Rows from block 7 of the text encoder, named by matrix and row number. Rows with one number belong to one attention dimension. Each number is 128 + 32 x the weight over its row's rms, rounded and kept within 0 to 255. All counts start at 0. Numbers have three digits each. After the name is the row's rms in percent of the matrix's.
# q: attention query, key and value (stacked) (text_encoder.blocks.7.attn.qkv.weight, 960x320, the q third), inputs 270-319
# k: attention query, key and value (stacked) (text_encoder.blocks.7.attn.qkv.weight, 960x320, the k third), inputs 270-319
q.115 110:151125099193093184162140173078087121170187173083148111210095118135186111134091163121113081147218125134145155118069159140118077177130099131133137117046
k.115 106:102129169116100105166179120144175113121138077080160084112075136091144104203094152165110172076102139117105176119225176154105117095126089159090134192191
q.116 101:165142117122144148131127098121060135138166092077179146155112078168147131177072159128130081154092098087100124157089083171077147140094176206163122170118
k.116 109:096101131123131134162141115102134092130086111125149151124143153110139099189132222129125122133147151102180171158112159089149152112169087104087125186161
q.117 085:070096103138116122087211123112158157178125158101139136118181114153131131155148147122112155087106130134084154151138154089089148193118144134105102127112
k.117 091:169163141128130116153186137198166092118129168158081159160128114128157134174123106148154088121074118106139104143165169118067157128096103131136144146138
q.118 093:147144105110127100159149110120113125204119094084112132090120145137134075149120088077144159123116106145179136143086115139125130134169062106154164122085
k.118 092:129146133179087122104161146163133128106124151064089048138132132134118136113155103155110143096167124121144083145111099202105123124176136020172136136148
q.119 093:132130085111139157138082051129125119125099096041111179139152140089097129100136100136137165100089146110146140193146127183154105131128138193149126142113
k.119 092:153089074069149093101048101206131116139127122128084028113105160163123107193122136181136127109083086146064061147110122123139129149118147101107123147108
q.120 097:103043119142115137175084127067104097104125151123104182118113144118109197157159113108128144165118125140097080105175102098171135141144157155125197119137
k.120 094:107118089108095109136097102128104121143173138101049124140136117100156102115110132097123112102199163102097136113152134130146135151051144098150125129140
q.121 097:097070123113140149115141097159164082162106137101156103096115069129155157117177084117138179157052087107157167098133050073064090107201135118113170105090
k.121 101:122134114158076123112154097154120151147115126144135094106122166066148107101139194141133093175080146079141130102088139115160106198107126183090097096108
q.122 093:161182135142094139114109171097173060133117140156156169122122101130197101123135136136180152133096112107126122113100151132177145148119113162137162132148
k.122 093:205116179134178144143115144132090094153112145085120179151142164091165135196147134171174138078125116095182185109131127150109137120182175094100126162121
q.123 099:122130096152084141104072150093123127134090122187116108153099108070208113140142086136109132104095165101161117169141144118136154156122155103170144150147
k.123 097:072099162121086140092125121108157105110151154204182123133122150141116198091160093117151139124116158129205114150140121128104026161116127075096149100181
q.124 092:147101097135156143073128128071090127165123148128080123147176116157129107084147098101144108157174124143094081128112136157113104072119167071113161118113
k.124 095:156089100129115135153137131120171128132153098132065106130150136126125110112127126106105153131083102125060123151141137136139110137094145182203184109149
q.125 098:130082125185161151155110159073144110120165204068131126105171087193120151160172116181101132170156099112125126135170087158158154128166115128135168113169
k.125 102:085120122116081077126152125136149105146181083202122129074125102094118121134112162153133094120098146144095138100181077153101149118177085109158126152095
q.126 098:101137152158129129150164069128145143187127128162133158086130095142074099162109151125131158088080150145144116152182153131084102164147149085109126088185
k.126 106:164151146136179137125088129137124096126145152113089185169062062116118195108107117134141145143081110133138086155176128133140117092129124162147106087161
q.127 104:171127140086099179122135158101125064103143102145119069127177104109180130167159101168127121077162119079097140114134147136191124122094154100170115126105
k.127 101:124121156132172077155121120112127167085151119095153111149129102136123114138163144120148155131154110143084141085077097071101091071126180088139080054092
q.128 112:123167150132123129160162081102063122068127097049114114129098131129096170131052088101156122101135150138145138194189114168101072149088165116141086186083
k.128 121:141111113168147171077132172115109138129114117130119207172120148043142087112146162091113112083154067088123121138174090075084157160161155155100140103092
q.129 116:163148108112058108157130091119144129156128186071140159107125117104117139104093074069130115115125110125118110148083136119190136122132117088180103115143
k.129 133:150120154148171146140178114138131117114143070107192187211164070097177137116143152152115180168128115140114072146127171076115132096056088171090175109085
q.130 143:116137108140141133171134159104118127117092128129168112091087117132111124137174216174189095150139116174123126090134143137155114086101081081089149123122
k.130 114:085097130119144114120134094110100169129148089135129160132137104146160118100178115130139151064104123147209150120123117058145146175138130146110126124154
q.131 116:171139133163157143065162164129142166162133186162105182106125138109101141094200135085102105114099099066129125132171144150139168097092111212068114097097
k.131 121:099143139117107111172091108137109113175116124130130085114075158112121120096090106095128113130141115164145132181092106110148120085105217074157119125111
q.132 114:154157143072160120070100142130164097082162108076128204134177073157109082105137112109077136076087159086109139150167133158110162177084136158089144073119
k.132 108:114123118138192107157073131100089128195061138138125094091106158155168134121076101094149066163138125173117057110116144123221109156137219138145120157116
q.133 112:117115129126151072091133108095104113157150118143136109108149142102088146173076104118122093152199120111069148120110119140130146108174165191185080124148
k.133 117:133098149112130104085175169155192196094193113139097122144087117148156112170162154167178151113076124127199091085150139140165093108140060145120121102109
q.134 103:110166110143092181129150177158111116106114108100146108118179110135151103049112121102118115166138141122104122160152159103120135116092129109119117168139
k.134 108:055108134131126148127163194080139115178103103112139093088120123130144130109131136109192103058100074147146157102127103122182168067154157167108101107175
q.135 096:166142107149135122119136125104117146145113128083121119187180076155128137147173150131086118114115155170135114113147102162100151150130059110151116067086
k.135 114:109103095152161105171118146139118137062136094174117076106115102136100070158085101183154121090122143166112155164109093080116133107106112119113115184136
q.136 104:134128077131114106100119125140159169120202091106098080149176157084062145117156124119157078106111151142062079151126141126166100074094172118110115168122
k.136 115:100209116073113093123162177103118134107111114119171165127103168075163138092080135118092118141136144122172049137124123165120153101086114157092058162152
q.137 098:108163111163128140098097183124171096129089213119119188140130170127123103101157071163100107091137160085100169149137104162141125122063156049131111158127
k.137 110:116085212168132193125066081149083103126094109088132104172179155132157137136093087150132134159085127159105123101141121129131136159134115107158185135189
q.138 101:143090108070174174137211135132156135186154086110134146141073108165089034151096223138129106135089157149108080175103105117109128118187121164109091120151
k.138 107:172130148144163118094153098150154194125131092137084140177182087109143155135109077075136050157135127110114116119114211079119095127199160161133117169054
q.139 104:147064106094192091082117130172191144176155117123126161143109180144170137089191088122132125119144060101126130123136131114135147156148105105101116106169
k.139 110:161112154117167151093141084143116139104103132184148096166109125100105132132069092172163096103108074125150150138175148111155089147169106156167148129177
q.140 109:149164136117174095084122127090087168144161116112167151112147079129138190114095122217161157107111116124123089098136178100140112119092136122107115087160
k.140 106:077159096124126062154133089079170147084113148102121143150071089107108146157135100124074126162124149097121112135114152099119128177113142079116134142161
q.141 097:095132098184139125135124156202112153151094118145172146120127116099177131113122066129127145061159144145175125137095137124131144177107133115127123140164
k.141 108:123140125114142187156107099142111147143108124146094154140184109125156176129136106147156112161112171088125103148157122187134129116143127060160126128176
q.142 107:153151190101149134115107158149171096134125154138105119059136116109106114096124092117106131159051111130125113137151109084113140149187131097120183145186
k.142 101:146162135159122134088160088116127117055230130111101151110116115107203099142081133129108114094089158108086212103107072200141091098137153187124125147098
q.143 107:113104113151138123178137116179104042181156168141117066160147112103122094089109147129142126143094180170139139113158088140155109111146107150136140154057
k.143 104:158142117082147131059123095154124134173160135165145120133158186128147088119087078187097160124129114117187150116169127151063130168109150176128146129142
q.144 107:144101166148119097148082171194115118208166144136109109147165147050135166168119112137096133073165079116216121176108102093120129142090164141131138164133
k.144 108:108077138142105158113046102120140115142116099144106126127092218100133121048111137130153134113116124123113134115122124116079186150135098116170170124132
q.145 098:119146133166175173123141103196113180124158083211157144145094069091105061134083031115077103094148164138098130112060162134119136152112163175150170155159
k.145 113:074115128146119099153078113126090141068126140108105139122122115120158117133158185089136111109090128142147093137113206133126086158132091137125102093097
q.146 107:134096130151135150169155117150138175160075164157103138186049138115141131092181079105142111148116122132116175076044108100097163151134119080066094129133
k.146 114:180079101110139139177095151132151108126135133129199098098150105102138086129107048140136123188109107128177125133140158172060090136118111066162092183212
q.147 093:134117051104089121130170035094152072178177111097095100075128192107122094116101103118105146128086135106175180155117140116142145152152175139107121137114
k.147 102:150069149129125087127073090161138078123200077135190102129116176165154134103202175123134104074104139167121147088157069151110152111116140136033154144061
q.148 102:191088130089077151080135059098152114115169093160115151125139104112119153155084160105122141137099081138121159083176078115151118124133130071081159137149
k.148 117:177179126137078185077116084150117187167122172165131139073131119135101147078107103119177167110074128105096143166137058110082155148123125131055140094144
q.149 107:145146133145119136108106160113153130140109122088098108149127169105125140095100096155122124116060086111150149136061135140112085114137157179114098085110
k.149 114:163130152062123161049126152136117091081149072108159161100072151154161145112065121135161049141175132088126141155126065130151106073098125152116135098144
q.150 116:170138171096156136165019131105134144193103125123159114123077107115170153157081129141136120155115091080151167107117146098161125146168110104107136100129
k.150 117:202155118077140118132127180103130108112065130136093064149139119178199152211163091169152105121063155122167129142122126075130067154130151163103114166117
q.151 104:054114076088146126084184203129133056115164126154118140123141113149140132114082187162138058211108127044107121119141118080123075132104111137130099115157
k.151 111:147133158097123128109141108116155069174107184103201182170176140131157120116114148132084095123143126112123140154111118127136172117141098120127124089101
q.152 098:101127113124094097104138176137173101117169114099203098125108125139133148128191200121131131179170086081089069098107126151086135138114107115138084103149
k.152 103:140161109118124125161174183116107122149184163192209161151139055146103139133170154076092080077125150155136124143098173138179132094134122134094160160062
q.153 091:171097115119116148092190113109100127174148113046087096146140130135179120111134163141095130130103114142223171130095152159164120145148134116142108154162
k.153 103:164141166149116042116129088131082138126181112088161130089104102101157149120048122104152101140161117145111037196199165102190116176193106055132105118120
q.154 101:148156129118143141141141176118051088110082108142157158145113105157133137091118146089132188098090080094155183133148100112138115143145191101120122180187
k.154 109:150112125144169158109105119162094114138149150092124165118158065166142184174142194117131122114203102101155192151143129148149129122106175080055128124158
q.155 108:128113154111088164156127203166170125162116183076101132092143100115109120069161118056100148141078144117162131181099113151136128095124129094155121178140
k.155 119:152138170089139130138101126154115087085156089094091126113093155122066148127121145143146103195123151123113126148127119076124148105145135120156115107139
q.156 107:158140130113121131122153129096106148144101115175089148098123144096096114176171146119093073157069168115117085178109110118115109124077128123127128140151
k.156 109:098084093135118152153190150125117152137177146153122158142171107190176132111112173097110166146149094143137069142142145121127108112093109137128150140167
q.157 099:146097170113102115102123162079086066162112104146114154131115115113183126088131083135156157149140064195096170117111108150080111137213186126116104115121
k.157 112:069077115181168238125155072183116161108150123166102181150159067121170119143115077078065093068116166155126161106139206148099161121161040107109182142153
q.158 095:132107148141112172164150124149103221178081133104122115148084210130146100097169119142129121132146166157164098093137181125174126121158153195112124083136
k.158 105:112092147157116146195159119134138143156052115178189119079069031100152122144145137126095077142140089128101151044146121154108139098159073134104083140101
q.159 098:148096110113185103194149112198100091128132137130090163098082159068137104140159174155082064114085083174113086107137114190117114121136144162109104099111
k.159 109:086146123164137131120136124163096117143112125178140141107107168132067117085137134094182166074177093136102137109161102125008176167118130155127177092089
q.160 125:178076187127160127172089157098132098124089138128117127101124069127102110094098163099165147198139180141076143127136115131164100151082144153113072139074
k.160 110:144156093112121103139174108173143113166133069103151180153117107146142098098129158126152084147159110126161116105134148100127135090188104171114143105168
q.161 118:161167151175105136121142142164124102104151166128077159096063154153135105181104087156094102122124162062137126130141099170151119127106104155121126192159
k.161 121:147123126158145103109117143154081132178138147135131129147099144149077098184134133126137146134078164127118097130153123147108152097199142141162125094061
q.162 115:125098150180144144108144039124096117133099141115122079159115176107145089072059104111132111111157140083118204074131206090076133158139132134176128075104
k.162 122:132063068115125147144106119136154092138099122138150100095123147204127143154161134117128112139107170191080115067127129188118150114122098161163129145119
q.163 117:114147177138096053111092160083103177184120130154112179163145077162102149131130179138142123088096148138110149160131128171171126144136060090149088097072
k.163 122:187096137136139121135165108139115196125133146114179109152160152131146202121163090095061096113064136167127136082174125111110094118167126164155113156109
q.164 104:104093141166163187085141121113145106120116107130079102150135111092072122103140174083129151101128102231174088147123107160107133125124113172124151163120
k.164 129:151153078091145109147165167145145150099194111119141116098120120078181105168105111200105092098142119147108092100089189109135150094118079121051137166099
q.165 105:113120116196184143122095142128085132104104138127152102103113157139136104176163157119194104100076160133096067126145117098122134154116138127166189145150
k.165 117:067151165130151162140151130114115104145150133142067155171153086160122163113170181144070152210139201135123160176180127141132138111143145108111133158139
q.166 111:122105145137158123115100132137102108123119107179087143114110126070102122156180149097104154140100101134176104133173090167116112157104091098106127126128
k.166 117:176140107149116118096141118162129101070139087162098172131108128096130111141092120094147090083091164090146108177110154133054089044122149102128198151162
q.167 102:078101114156117119134187083093084131089147090140160134143203151158150161093109129146125140148114134089193125090107145142152163135096156148118168095159
k.167 107:187122117177112136162163090103120130116094102070131139073101137170150130143115112102167134150115158129064159150129152166088173103083099163110118145068
q.168 104:139187158107137105143083096130158189167097115111130165103146162081133095115113137189102159144118111162125136134157153087156138146137183093125163152138
k.168 100:171096170136100110123167172159073124119160094101125102132122091083124174183122114146146094145076130136129140128110109169088143140099132124192147162173
q.169 103:110143156104172161093137183126117107153136131110119074194079106096201126128097125179140090131194099146121089157156116112100090104089187095145148115140
k.169 111:103051124136131131116111160173088120133127174089066165138138162173097155134134130155102097063145136125158173152115108172106066115143096189105134113069
q.170 104:091137126124154112166154155150119155132048112177136110147142049077109149148110134093147165176155181145104116097101149121100092109104150123117130102163
k.170 111:093173151125149195119092153110087139145120137148144173150152105099120121170135114105120129133135183133159145138100161104103098080079145108116194125168
q.171 100:142130150145155109111179120108132098156130118126167124124150145060117100137152080165181148169118113106128151164102117156073120143140116155131160123219
k.171 099:151115143115129151113119123093125151090130081148109162122120178148206162106180084078124140079113177087172127106094148137164208069162133103117112106110
q.172 118:110125153124101142129179083076170099184096138106120106146093122149121163164132147114155135081162074098072161128113125126135166158153076134125081108144
k.172 114:115160174106124126169186105066198165114133112132144132109039114137113136091133083110120139145172105133140110152129143123123144140130115134086053156075
q.173 093:147097054160079088082117043096186144156149137086143103160160059110156122164151133115123137148167138133156109130125166151130143106114064134159155160159
k.173 105:120105063127139097138139095133163144167142108203111111029068143088125099134118147041129124147067117167129070119127125114102103100096145101150110090054
q.174 099:088121140121083136068126119187170105139152161136127157170146119121151094163149127117150143161140082167155163151135120112075153195112078121101101133079
k.174 106:143145132139129045151126107087126131121138119137152092142109112071109117135124142148103123160142118148128142123186151174065186104144085059142170122150
q.175 096:096110140145192102143189150111200174050096165149130116161101119122126172146128131114100090133169065093137170084157128097125145192139129116116102089147
k.175 107:108106158079176108150164154202122138170169182133069138179093154150152084161089153155071126153136161084139123156186117140115148121111105172153168083093
q.176 103:102200158161130057119122121146136140120175098156171108144117139084096147125143143126100135155099171097117147148147055149138076120109098159126148130121
k.176 106:105121090121153090134110146159171082107218186108153127142100086175143103158100150175069195125181110105114093163169142078083100143103132145114123135119
q.177 101:083089172125152119167056106122110167148074111117114095111127155138226144099141129102200202133108136136135142123137151095156116169069154097096133127171
k.177 114:099139150141164150103166096142124077120097100143009180086108115099120093137102144137133123135102129104099195110104101135126113146079132157097096100140
q.178 105:139048136116156100067137074128122100156118112133157156079097153176145133134197075135114110113109140090142147147198149075148131132101134134154090125120
k.178 110:045112197172126080115119133096111073122138158119185092157106136153151114126098114094150100170104084137115133147164194141124106154072125080142150127092
q.179 092:088148117091148160115133125158160158109094136112141162126163140204118186195127158138119109153173140104180171121116065098211152208113147121137152096088
k.179 103:110103094120083178113136196062165133113167127149141160156112169088155119175103134137134095170149128153155174114128107115099075156089089100168104152119
q.180 095:133148121150088137100086089120180147113156154136173098180143176126144129097182125122148177168096100100057146081191184166084105191110096087137116134097
k.180 104:120108097171188149155092148118152090135145122153143187097127124077114120183111094114087112145152175117151167114098145175142097128136076112115166128133
q.181 102:127107193141111153139159082132172140176167172163130186093078120145139087142103118105153092105168125092140146033103109074201166085091157131099150090166
k.181 106:158149098149146120219122096206158154151116155073059090174151124148135136146218153149130089103151082112113107141167087163130101105140120090136127142169
q.182 101:069080071133134149069121168111100083145155118127142163106142115122157226136183127204145139157167079088123155108096132117057090207138119166089166081133
k.182 105:101091119125101175126169126121129183102163118114130128134134125130144122160151114174069161152084207182111148155131137147152117143090098109100188198085
q.183 104:108090119100117071130087118163122130118176152076195152121145104135163127149144177111137110132035127120141106122136130075131131144133175097094142127163
k.183 104:105135141096124097131132189130171119132110098151142124100117089086154102088091070108139120108126089085203147117110109040134083151170117110090105134175
q.184 102:177123112129111196089112116137160103153120141155164125178065155098127103122095100143140174150171049093115130157182148155119140199145199088148121138146
k.184 102:117088168144138199102130121077153113072170178151102119130141095085075126115138096121138139119100141131136142123184111148132160117067114148116090199123
q.185 102:070159151071071173160148198097172075136076124229075108136105150149101117164094124156105049173139136067153058145171148125122127129094171108109132169193
k.185 109:149086171159098177204129179090138157148104176089125121164112172152169128166142110102065153176191083108215148085099147109185121078160095107156146123141
q.186 090:089089123131080164123175118056089089129099106100126104056127153215130096117178119117134142185110096156132066127159125135147110108120080139149161101086
k.186 093:191124108121129178064126105185159163145123135106154097129106084150096171131089082131145157164102084207183084106084121094139100069107136137149162092137
q.187 106:111145125074159136153150158114125112132133071136142135117199045130086141135181143103189080132126153226089101199101137144157111098116098172084172130110
k.187 113:108176099139160122160113084116067174093101076110132154067128213145154139206168142124121175161102123177156119117120095097181143135116155172119144162134
q.188 106:160109146113109132124106122158098139093147062141103109096121089141122174114163169104141125197171139190168162078181154134129109160144187125137130126089
k.188 116:121105115102070119079176127127124161102107172122150119087144131089114095140095091128167163128160083143165179182124150117126137134132133126173149091184
q.189 100:153168131088077169179100142171164186150114142145159044089046142098198108076102120162083156099133118171195113134128114118138125112082164093136138126126
k.189 101:097101133144113167196151125131162081109197105123113085141126103172114085099141175058154120136061123158114178123150150138124087143117124162156152140130
q.190 104:109094092137090164148120182143150188117174153073101072158144104139102132149090146106144117137128164151108085100079180124144140096178134161182206202150
k.190 109:143116104138127165113143123134157152139115073167147155102159157122104116122146109134095120175094141174124126140083152140021142079146166203143097113114
q.191 093:077144147101146194098087121088187155122122081096161115124146113149155146086173106146090076095086087142083115116182162221187160132162111127143099133090
k.191 111:089133168164124126098150120139129137114166096133121152111122142129132103119141165117056139151181183183122117100174134152115091159092143139102160151115
q.192 119:078183151122077080129105150084164209141091151159096154102174095116159110097095116113115101107053163125192114166143153115152077140141134087139169130099
k.192 119:147091180113147085169097054094144150099135193089037084108115134191148121095169126223123122168088081104189205135169176120097102134140130151144138134144
q.193 115:145150092093104150118122089123132126118099107112129102109131097143156170150088153198115161124131192072116155126109125119189128166157111070150133126157
k.193 121:160164111083135105159193128141143134057118218104167137079137186111170153142157155115135101122125172129149125159151141116158117063135153172125114117095
q.194 104:103140128125136155132049117167161135107091124140096090139089160153150114148113104130143102110124107116074127186084163091120145130142148082138165132160
k.194 121:155193114122092140113185151106135111127205140128096134036121127102126183096145125179167103176164099193137115192093167160116120168140136151163118160153
q.195 110:112177129155141133134117135126066157119052068114076119140143129149139137132134105165092108134120085088071118123181152169093111112114153197115151113133
k.195 113:087100079111144153164109142136089107132144080123152088144115089193153162120116152175166196112141096137130089158072162121125155118106128079100168121172
q.196 109:099176113164111156146110131161095058116118131156156175159115128133110104125129177124118145140143138122104133097166101147061193097106120144108129126111
k.196 121:112120125156107061095100178106068097110137093163102126076136146139123163093131131182163164123163161156133182094151085122094085141140124165088083154112
q.197 102:158102151188137162131117060092098151139106211119135090113100085105160125108171142121147186159128138126125141161086121073099142057105148122091172078159
k.197 111:084122081158138143183110130198123148129141078136156088098103125148065115097135093077088150142114135094171127175110108084155217143107160126141166145105
q.198 097:138147123108132128136145164113095136129196137143115157160105183106092131136097189136088075136095083114124175162177100103153101098138095117121113093166
k.198 105:114086181051111149107130104123137081205109094173158161085069114086131150135145121112029159098136148116110120183111159167140123108167041077162123110137
q.199 090:066161122136090102112124085117159194064119116128160126113086110095120151098105148141123131167152082091131117139059159131144115173143075148134120173123
k.199 096:119143122137125138108159107133075112093182157145145149119112122135123102178149076106124167141114115132118167173106100116178121116132119120057092131092
q.200 097:150122108108147101153141140054111092117153148094188142143158153128065087107102143127114127162116122116160126103168057140170128125120158152132108093163
k.200 108:122134158070135105139128124186150153205109130147112155192103095122083088093138163119090092137108153142145063141156101082111144137145105135123136129111
q.201 096:133117109095153155141121118119137168148038134132143118127105171088090163151148153085116110100156108107129135178142112183182097148124107043149199073164
k.201 107:124163113100081152118142129149111153069141065166128173123080141080075124073168110119154121096102132180139158130096159171120141099187131116073108074088
q.202 097:139149129184130129088158171117090176161133147092126175170130159119089105114122139078128153127146153106118102099197156176126124185090074126119091133157
k.202 099:156116110088137147120111169109204103121104156100097181143189106087123127125173121144116167111154122110142095123104112122195097116183117153099130149133
q.203 089:118128075138123128070154093111049227166146176169125082165118141153178134082110089121123077133097200157179150104073144084128129180147128187154078133179
k.203 097:158154148111167125130072136156072107129123129151132151142105135092138115116145130194123131105101160098100101147091103151125162098106070112133106157154
q.204 109:110116132170151079097205096095175144114124123127068095054174141161164140081085152121090104120111130120091114108145098170135139088058121177156108168091
k.204 106:121135058062181197093138092078150151170110108064088086096154112194089156130130171114175081106083096129142075121185164160132077147143029108105086182147
q.205 090:119121071104171117126091127177097152133126135131093126121140075082101134100100101156070104134090154122150093118129173119120096134153111142175077139163
k.205 097:088163107107077096155097149090124131110186092116073087133159186140158135112130127146113095159141080101175179147104133176167135171097156133170104174090
q.206 088:101142162126176127152119104161157112164144122169103109147092116216151119092115164201086072165159084106151146081080131127155148153170152115128115106134
k.206 089:146098100120139161120142113109116166117171076192171130122054154118140117127092134107155156118130139103111127151063133128110124091064092078173106147110
q.207 094:109180134029106071101198091161103125156182124139098091102146154108180104133151142131113157105137087142113111108136143154136155138159135177106076108114
k.207 098:178132155163144150098131136189131150103145116156088077124070093145121125082151083116168144099108211116076115127116134123120169131157086094075136154157
q.208 092:098130155104103092129131194150129177139126122112131137144141158195115130223129156176135165171085125133112106148087137084092058120115180119136133100141
k.208 102:088140136154132104173152087157136150161127082131068081124168141052142108092150101104166180124122110102144150211153171173147076095179164153118157157069
q.209 099:103158082123130114109112115133153107176120137082124138104151120108118125141164171149135151129136125170143140181123157140119109114089147134115089153118
k.209 101:093135203146131146097164064112094134167124041161128161152182144144102148148126208078103098114117073198160135132096120174121116129135126195081172096177
q.210 104:140088157075137107104180086101105161068181062069131185113165083179123169120164159127187139142143105165139145095121117137111146122148152179107114132146
k.210 109:103116119123121109133141130098100092156115141161209091154114149151104117100144143162132124115118122174082087133137124137126094159142137074138139145171
q.211 097:107106119105077112137134151111099088144113127133106108113120145115101139071090099093159152078165117160159071103166167159148164114122141162129176124116
k.211 099:099127167080112116124097086205168115163115152135141113152159180069070091153089122118143097108165191176120118157064136149135111179138079090117100120154
q.212 103:112110155146104066151194028127161132143183196115125063202097133083131098138138164173143139159172136160132137088056184068119188142159097127075157170107
k.212 099:079089154146148119125082124105100128094179081162150151108094120061205170130141099119116165147138144190123094073104080096131169124151174108165099174136
q.213 090:178176157104110156093090170166142130077137082111135094126129147047088143111090096117147136189109146158180156153149142101181135136116107133140163080132
k.213 103:152131190185132151098135098085165132093088185114169146166089112141087135060142119112127157081098170086085115123137120141087143085135125129089110126204
q.214 093:192126198144135112152097097149129108124114140179154121171135128127113162171089173144104107122166106092102118112063140133157131096138111057135056123072
k.214 099:138080148181199149093152118143098117156137111119141129113053106129121143135143175089096090139121062159152178138164137204146106127156091129084175172123
q.215 095:123110095148173088167148163098138136093206141125158162161124126129084149141121128122080156067142137193153139178150129134134102115125157191086166167127
k.215 100:088080144119131082067124133090089097146165149128175217139141132092141138100157112123158105060099107184199153133128135074060147121158134141077124114122
q.216 095:133195143153114128120138156170184143129134065094125083118146208118145137167181186151181121141117184069130118122089184153134131100192101159125162121131
k.216 103:104195105122183100206128112156121073122184066137135131145124095116128181177155130098150187112161121120091111075121191098120091116152097137123088146109
q.217 102:136143178186140078096094131115117197148103110145133139114117078080102133083147142107139112137143114086170146129163145112080116140130142159038112145130
k.217 112:140150109073126082135093150132167067102010120127146058107096116108066161111104180161123131143101152107112111100109168098151105193165129122113169124096
q.218 097:117124049157094066066103112116053138151131132138113149093150132123151125081118184113099091119125143074131092104116150150174117158156150183136133158184
k.218 096:107163083103175124165163133084157106103085136170165123060116153158182095116131185149138170139161117174126123173138165112123120142152189153141100153068
q.219 098:127154152190143122108124135121117136118187097112107123146142129116122145182178156156196138138110135109111111095128161109140143086122129143097125075137
k.219 096:164154117158109107160114144126139135072112108157192140124126119151120197137140142108087150083187106084106130081140137122159121128142112103149190165136
q.220 094:153170075145073144178184098122199095169147130148123113110199131148172142180145213143132147147183116132183138159153112182150077141132089107184111146111
k.220 095:086063106090171141096167138068166172100150075121054113146113118117151171114125211103121125130151113093103153152108154138090154146116089168145149115113
q.221 098:115111136168069155131121090147161149115188109132176114152188153099108119151150145157116100165134096120139096166110106237132139117065101092130153127134
k.221 103:137049179143122176132124097170102149141157090120090150144114160088138077102171170156186122074110097118058114139084110107116147080205113146078188118111
q.222 097:114107122090097124098169082082142156176115126154145133149186094119143139071118105082146144103108063168097194130189147133146131162157138102153134134078
k.222 095:123096133109102161123116152168137108141068137199104148134180130119097097114175104112143063149102128147108117124115118145187094142144144155177128158134
q.223 103:182181144124116151097154106104115167130087083068172152120109077178164105154132135139124146123099123070192179115155130095139158121123125068107147109151
k.223 105:137155045116132164085100133092098108155099134088187154114122094187138131163143112078137131114118091057104133142173191149130116124063002070134095098170
q.224 124:068132138121140158157109094123127151120105155087160166132141180098096135180134198124206094088170156182131105118091124175113111088095145140128135093119
k.224 127:129101102122094108151084185119127123115117142198135112132166106150162156096097179097149127159126082085158169099089142139118143136154176116133105122085
q.225 124:105107121130102102080091165117179175133190104117075134112121099113064119156157126134111171107154107111125178111060081112071150126150163111121088137129
k.225 127:185104125174162103161157086118142088138161114135165130150160125142187175148128135136167105104032154079120165164140147142177091179186105141066113109160
q.226 116:135155065161113084138173168119121110097080149110105166149120088103110174159149136109086146084153117139119053131111133153125153102095150116118087168141
k.226 109:117153114076114181159114105166155095100123136124130145083110202118144127076147105146179112165080147053123119149149118094119162147128147138130189092110
q.227 114:141141128130142140111132092141090133142138115134154083074204184144132103103147084173102205130162139094144144132132103146103153118105159151208103118068
k.227 116:162185167103090157116153138235163017180113145083198078116085159154110073157124109131103107105122162096063075084086198140158175138091114115125156146148
q.228 100:104159103067085133151148195118125131160131098161158106164149091099133097123084063106112131088142160124178162153104103173120156117153161139150132176124
k.228 108:094108175080138072166103123109055145117132156128147233144158121189115123094108135126107128106139155146104046131137118163109123118123122125154125120167
q.229 100:119104134135144150063084161087095118088119103137079085200177107119125147090108127138207181149133107187175135099103132067166154139139116163101097160148
k.229 108:134141207145153118084091163112131151075137156137150099122137133099103146092122180102151162141166181218149176122097108082145090102105106133149115145150
q.230 101:119141087127062094116074212145140115110116089083119135083114105067099093067091031104113104126132094103120145151145113132096166186163106089150142115093
k.230 103:114124121119100118103108129105125087116097109153136142094167166114112123097069174132137093198167108152164089081143084156156105134126088115091137075170
q.231 104:124114085076075118153124185083128189105117124175107116131125138156056168106098090086161109123096120062123127085164147094201134180119145160201071157103
k.231 108:139146122128130094075129157064058144134155069130141208074116146138143111137118102128165130181109093114113103118148149173152088117167151166156085116145
q.232 097:159168095098127113154149094055122181138129182106060154135117187072111127103147145075131085144097163116158141054115114124197128114117147178107079122080
k.232 099:093160182125149129149134079133127103126154114119137167104068159169116107149116112132139129112058183126118111164139140154109086160155133148114168168130
q.233 102:156149138141102148153153060186158136104061143131137083171097117177113174115119097132121151122192137111103120069118140165134107093101100153143126159095
k.233 108:138147129130126144114151150171114154108164129121069148091089105065140122122165146083147129103122167144105049159165166103142102170110097132132131159102
q.234 102:128163129088090160094100150120125102107117107088114092124155108141086131155122145082146173140117105122156153095183145146183097122151138093098135087157
k.234 106:139084140156039155143101193100101152133126114161138146131103140163141181099163179103159166126143136119079151121103183138053154082088136081099119117128
q.235 094:216143124157125150177154168149181122168119122118104089147118150127117085159061118126111098145149180106149086131103144130055140162104170130105105128096
k.235 100:140162142131085099086124112150121149121115070139124106125061155083123175104085146152154153114132106131158076099121123126073085099128156158116126102169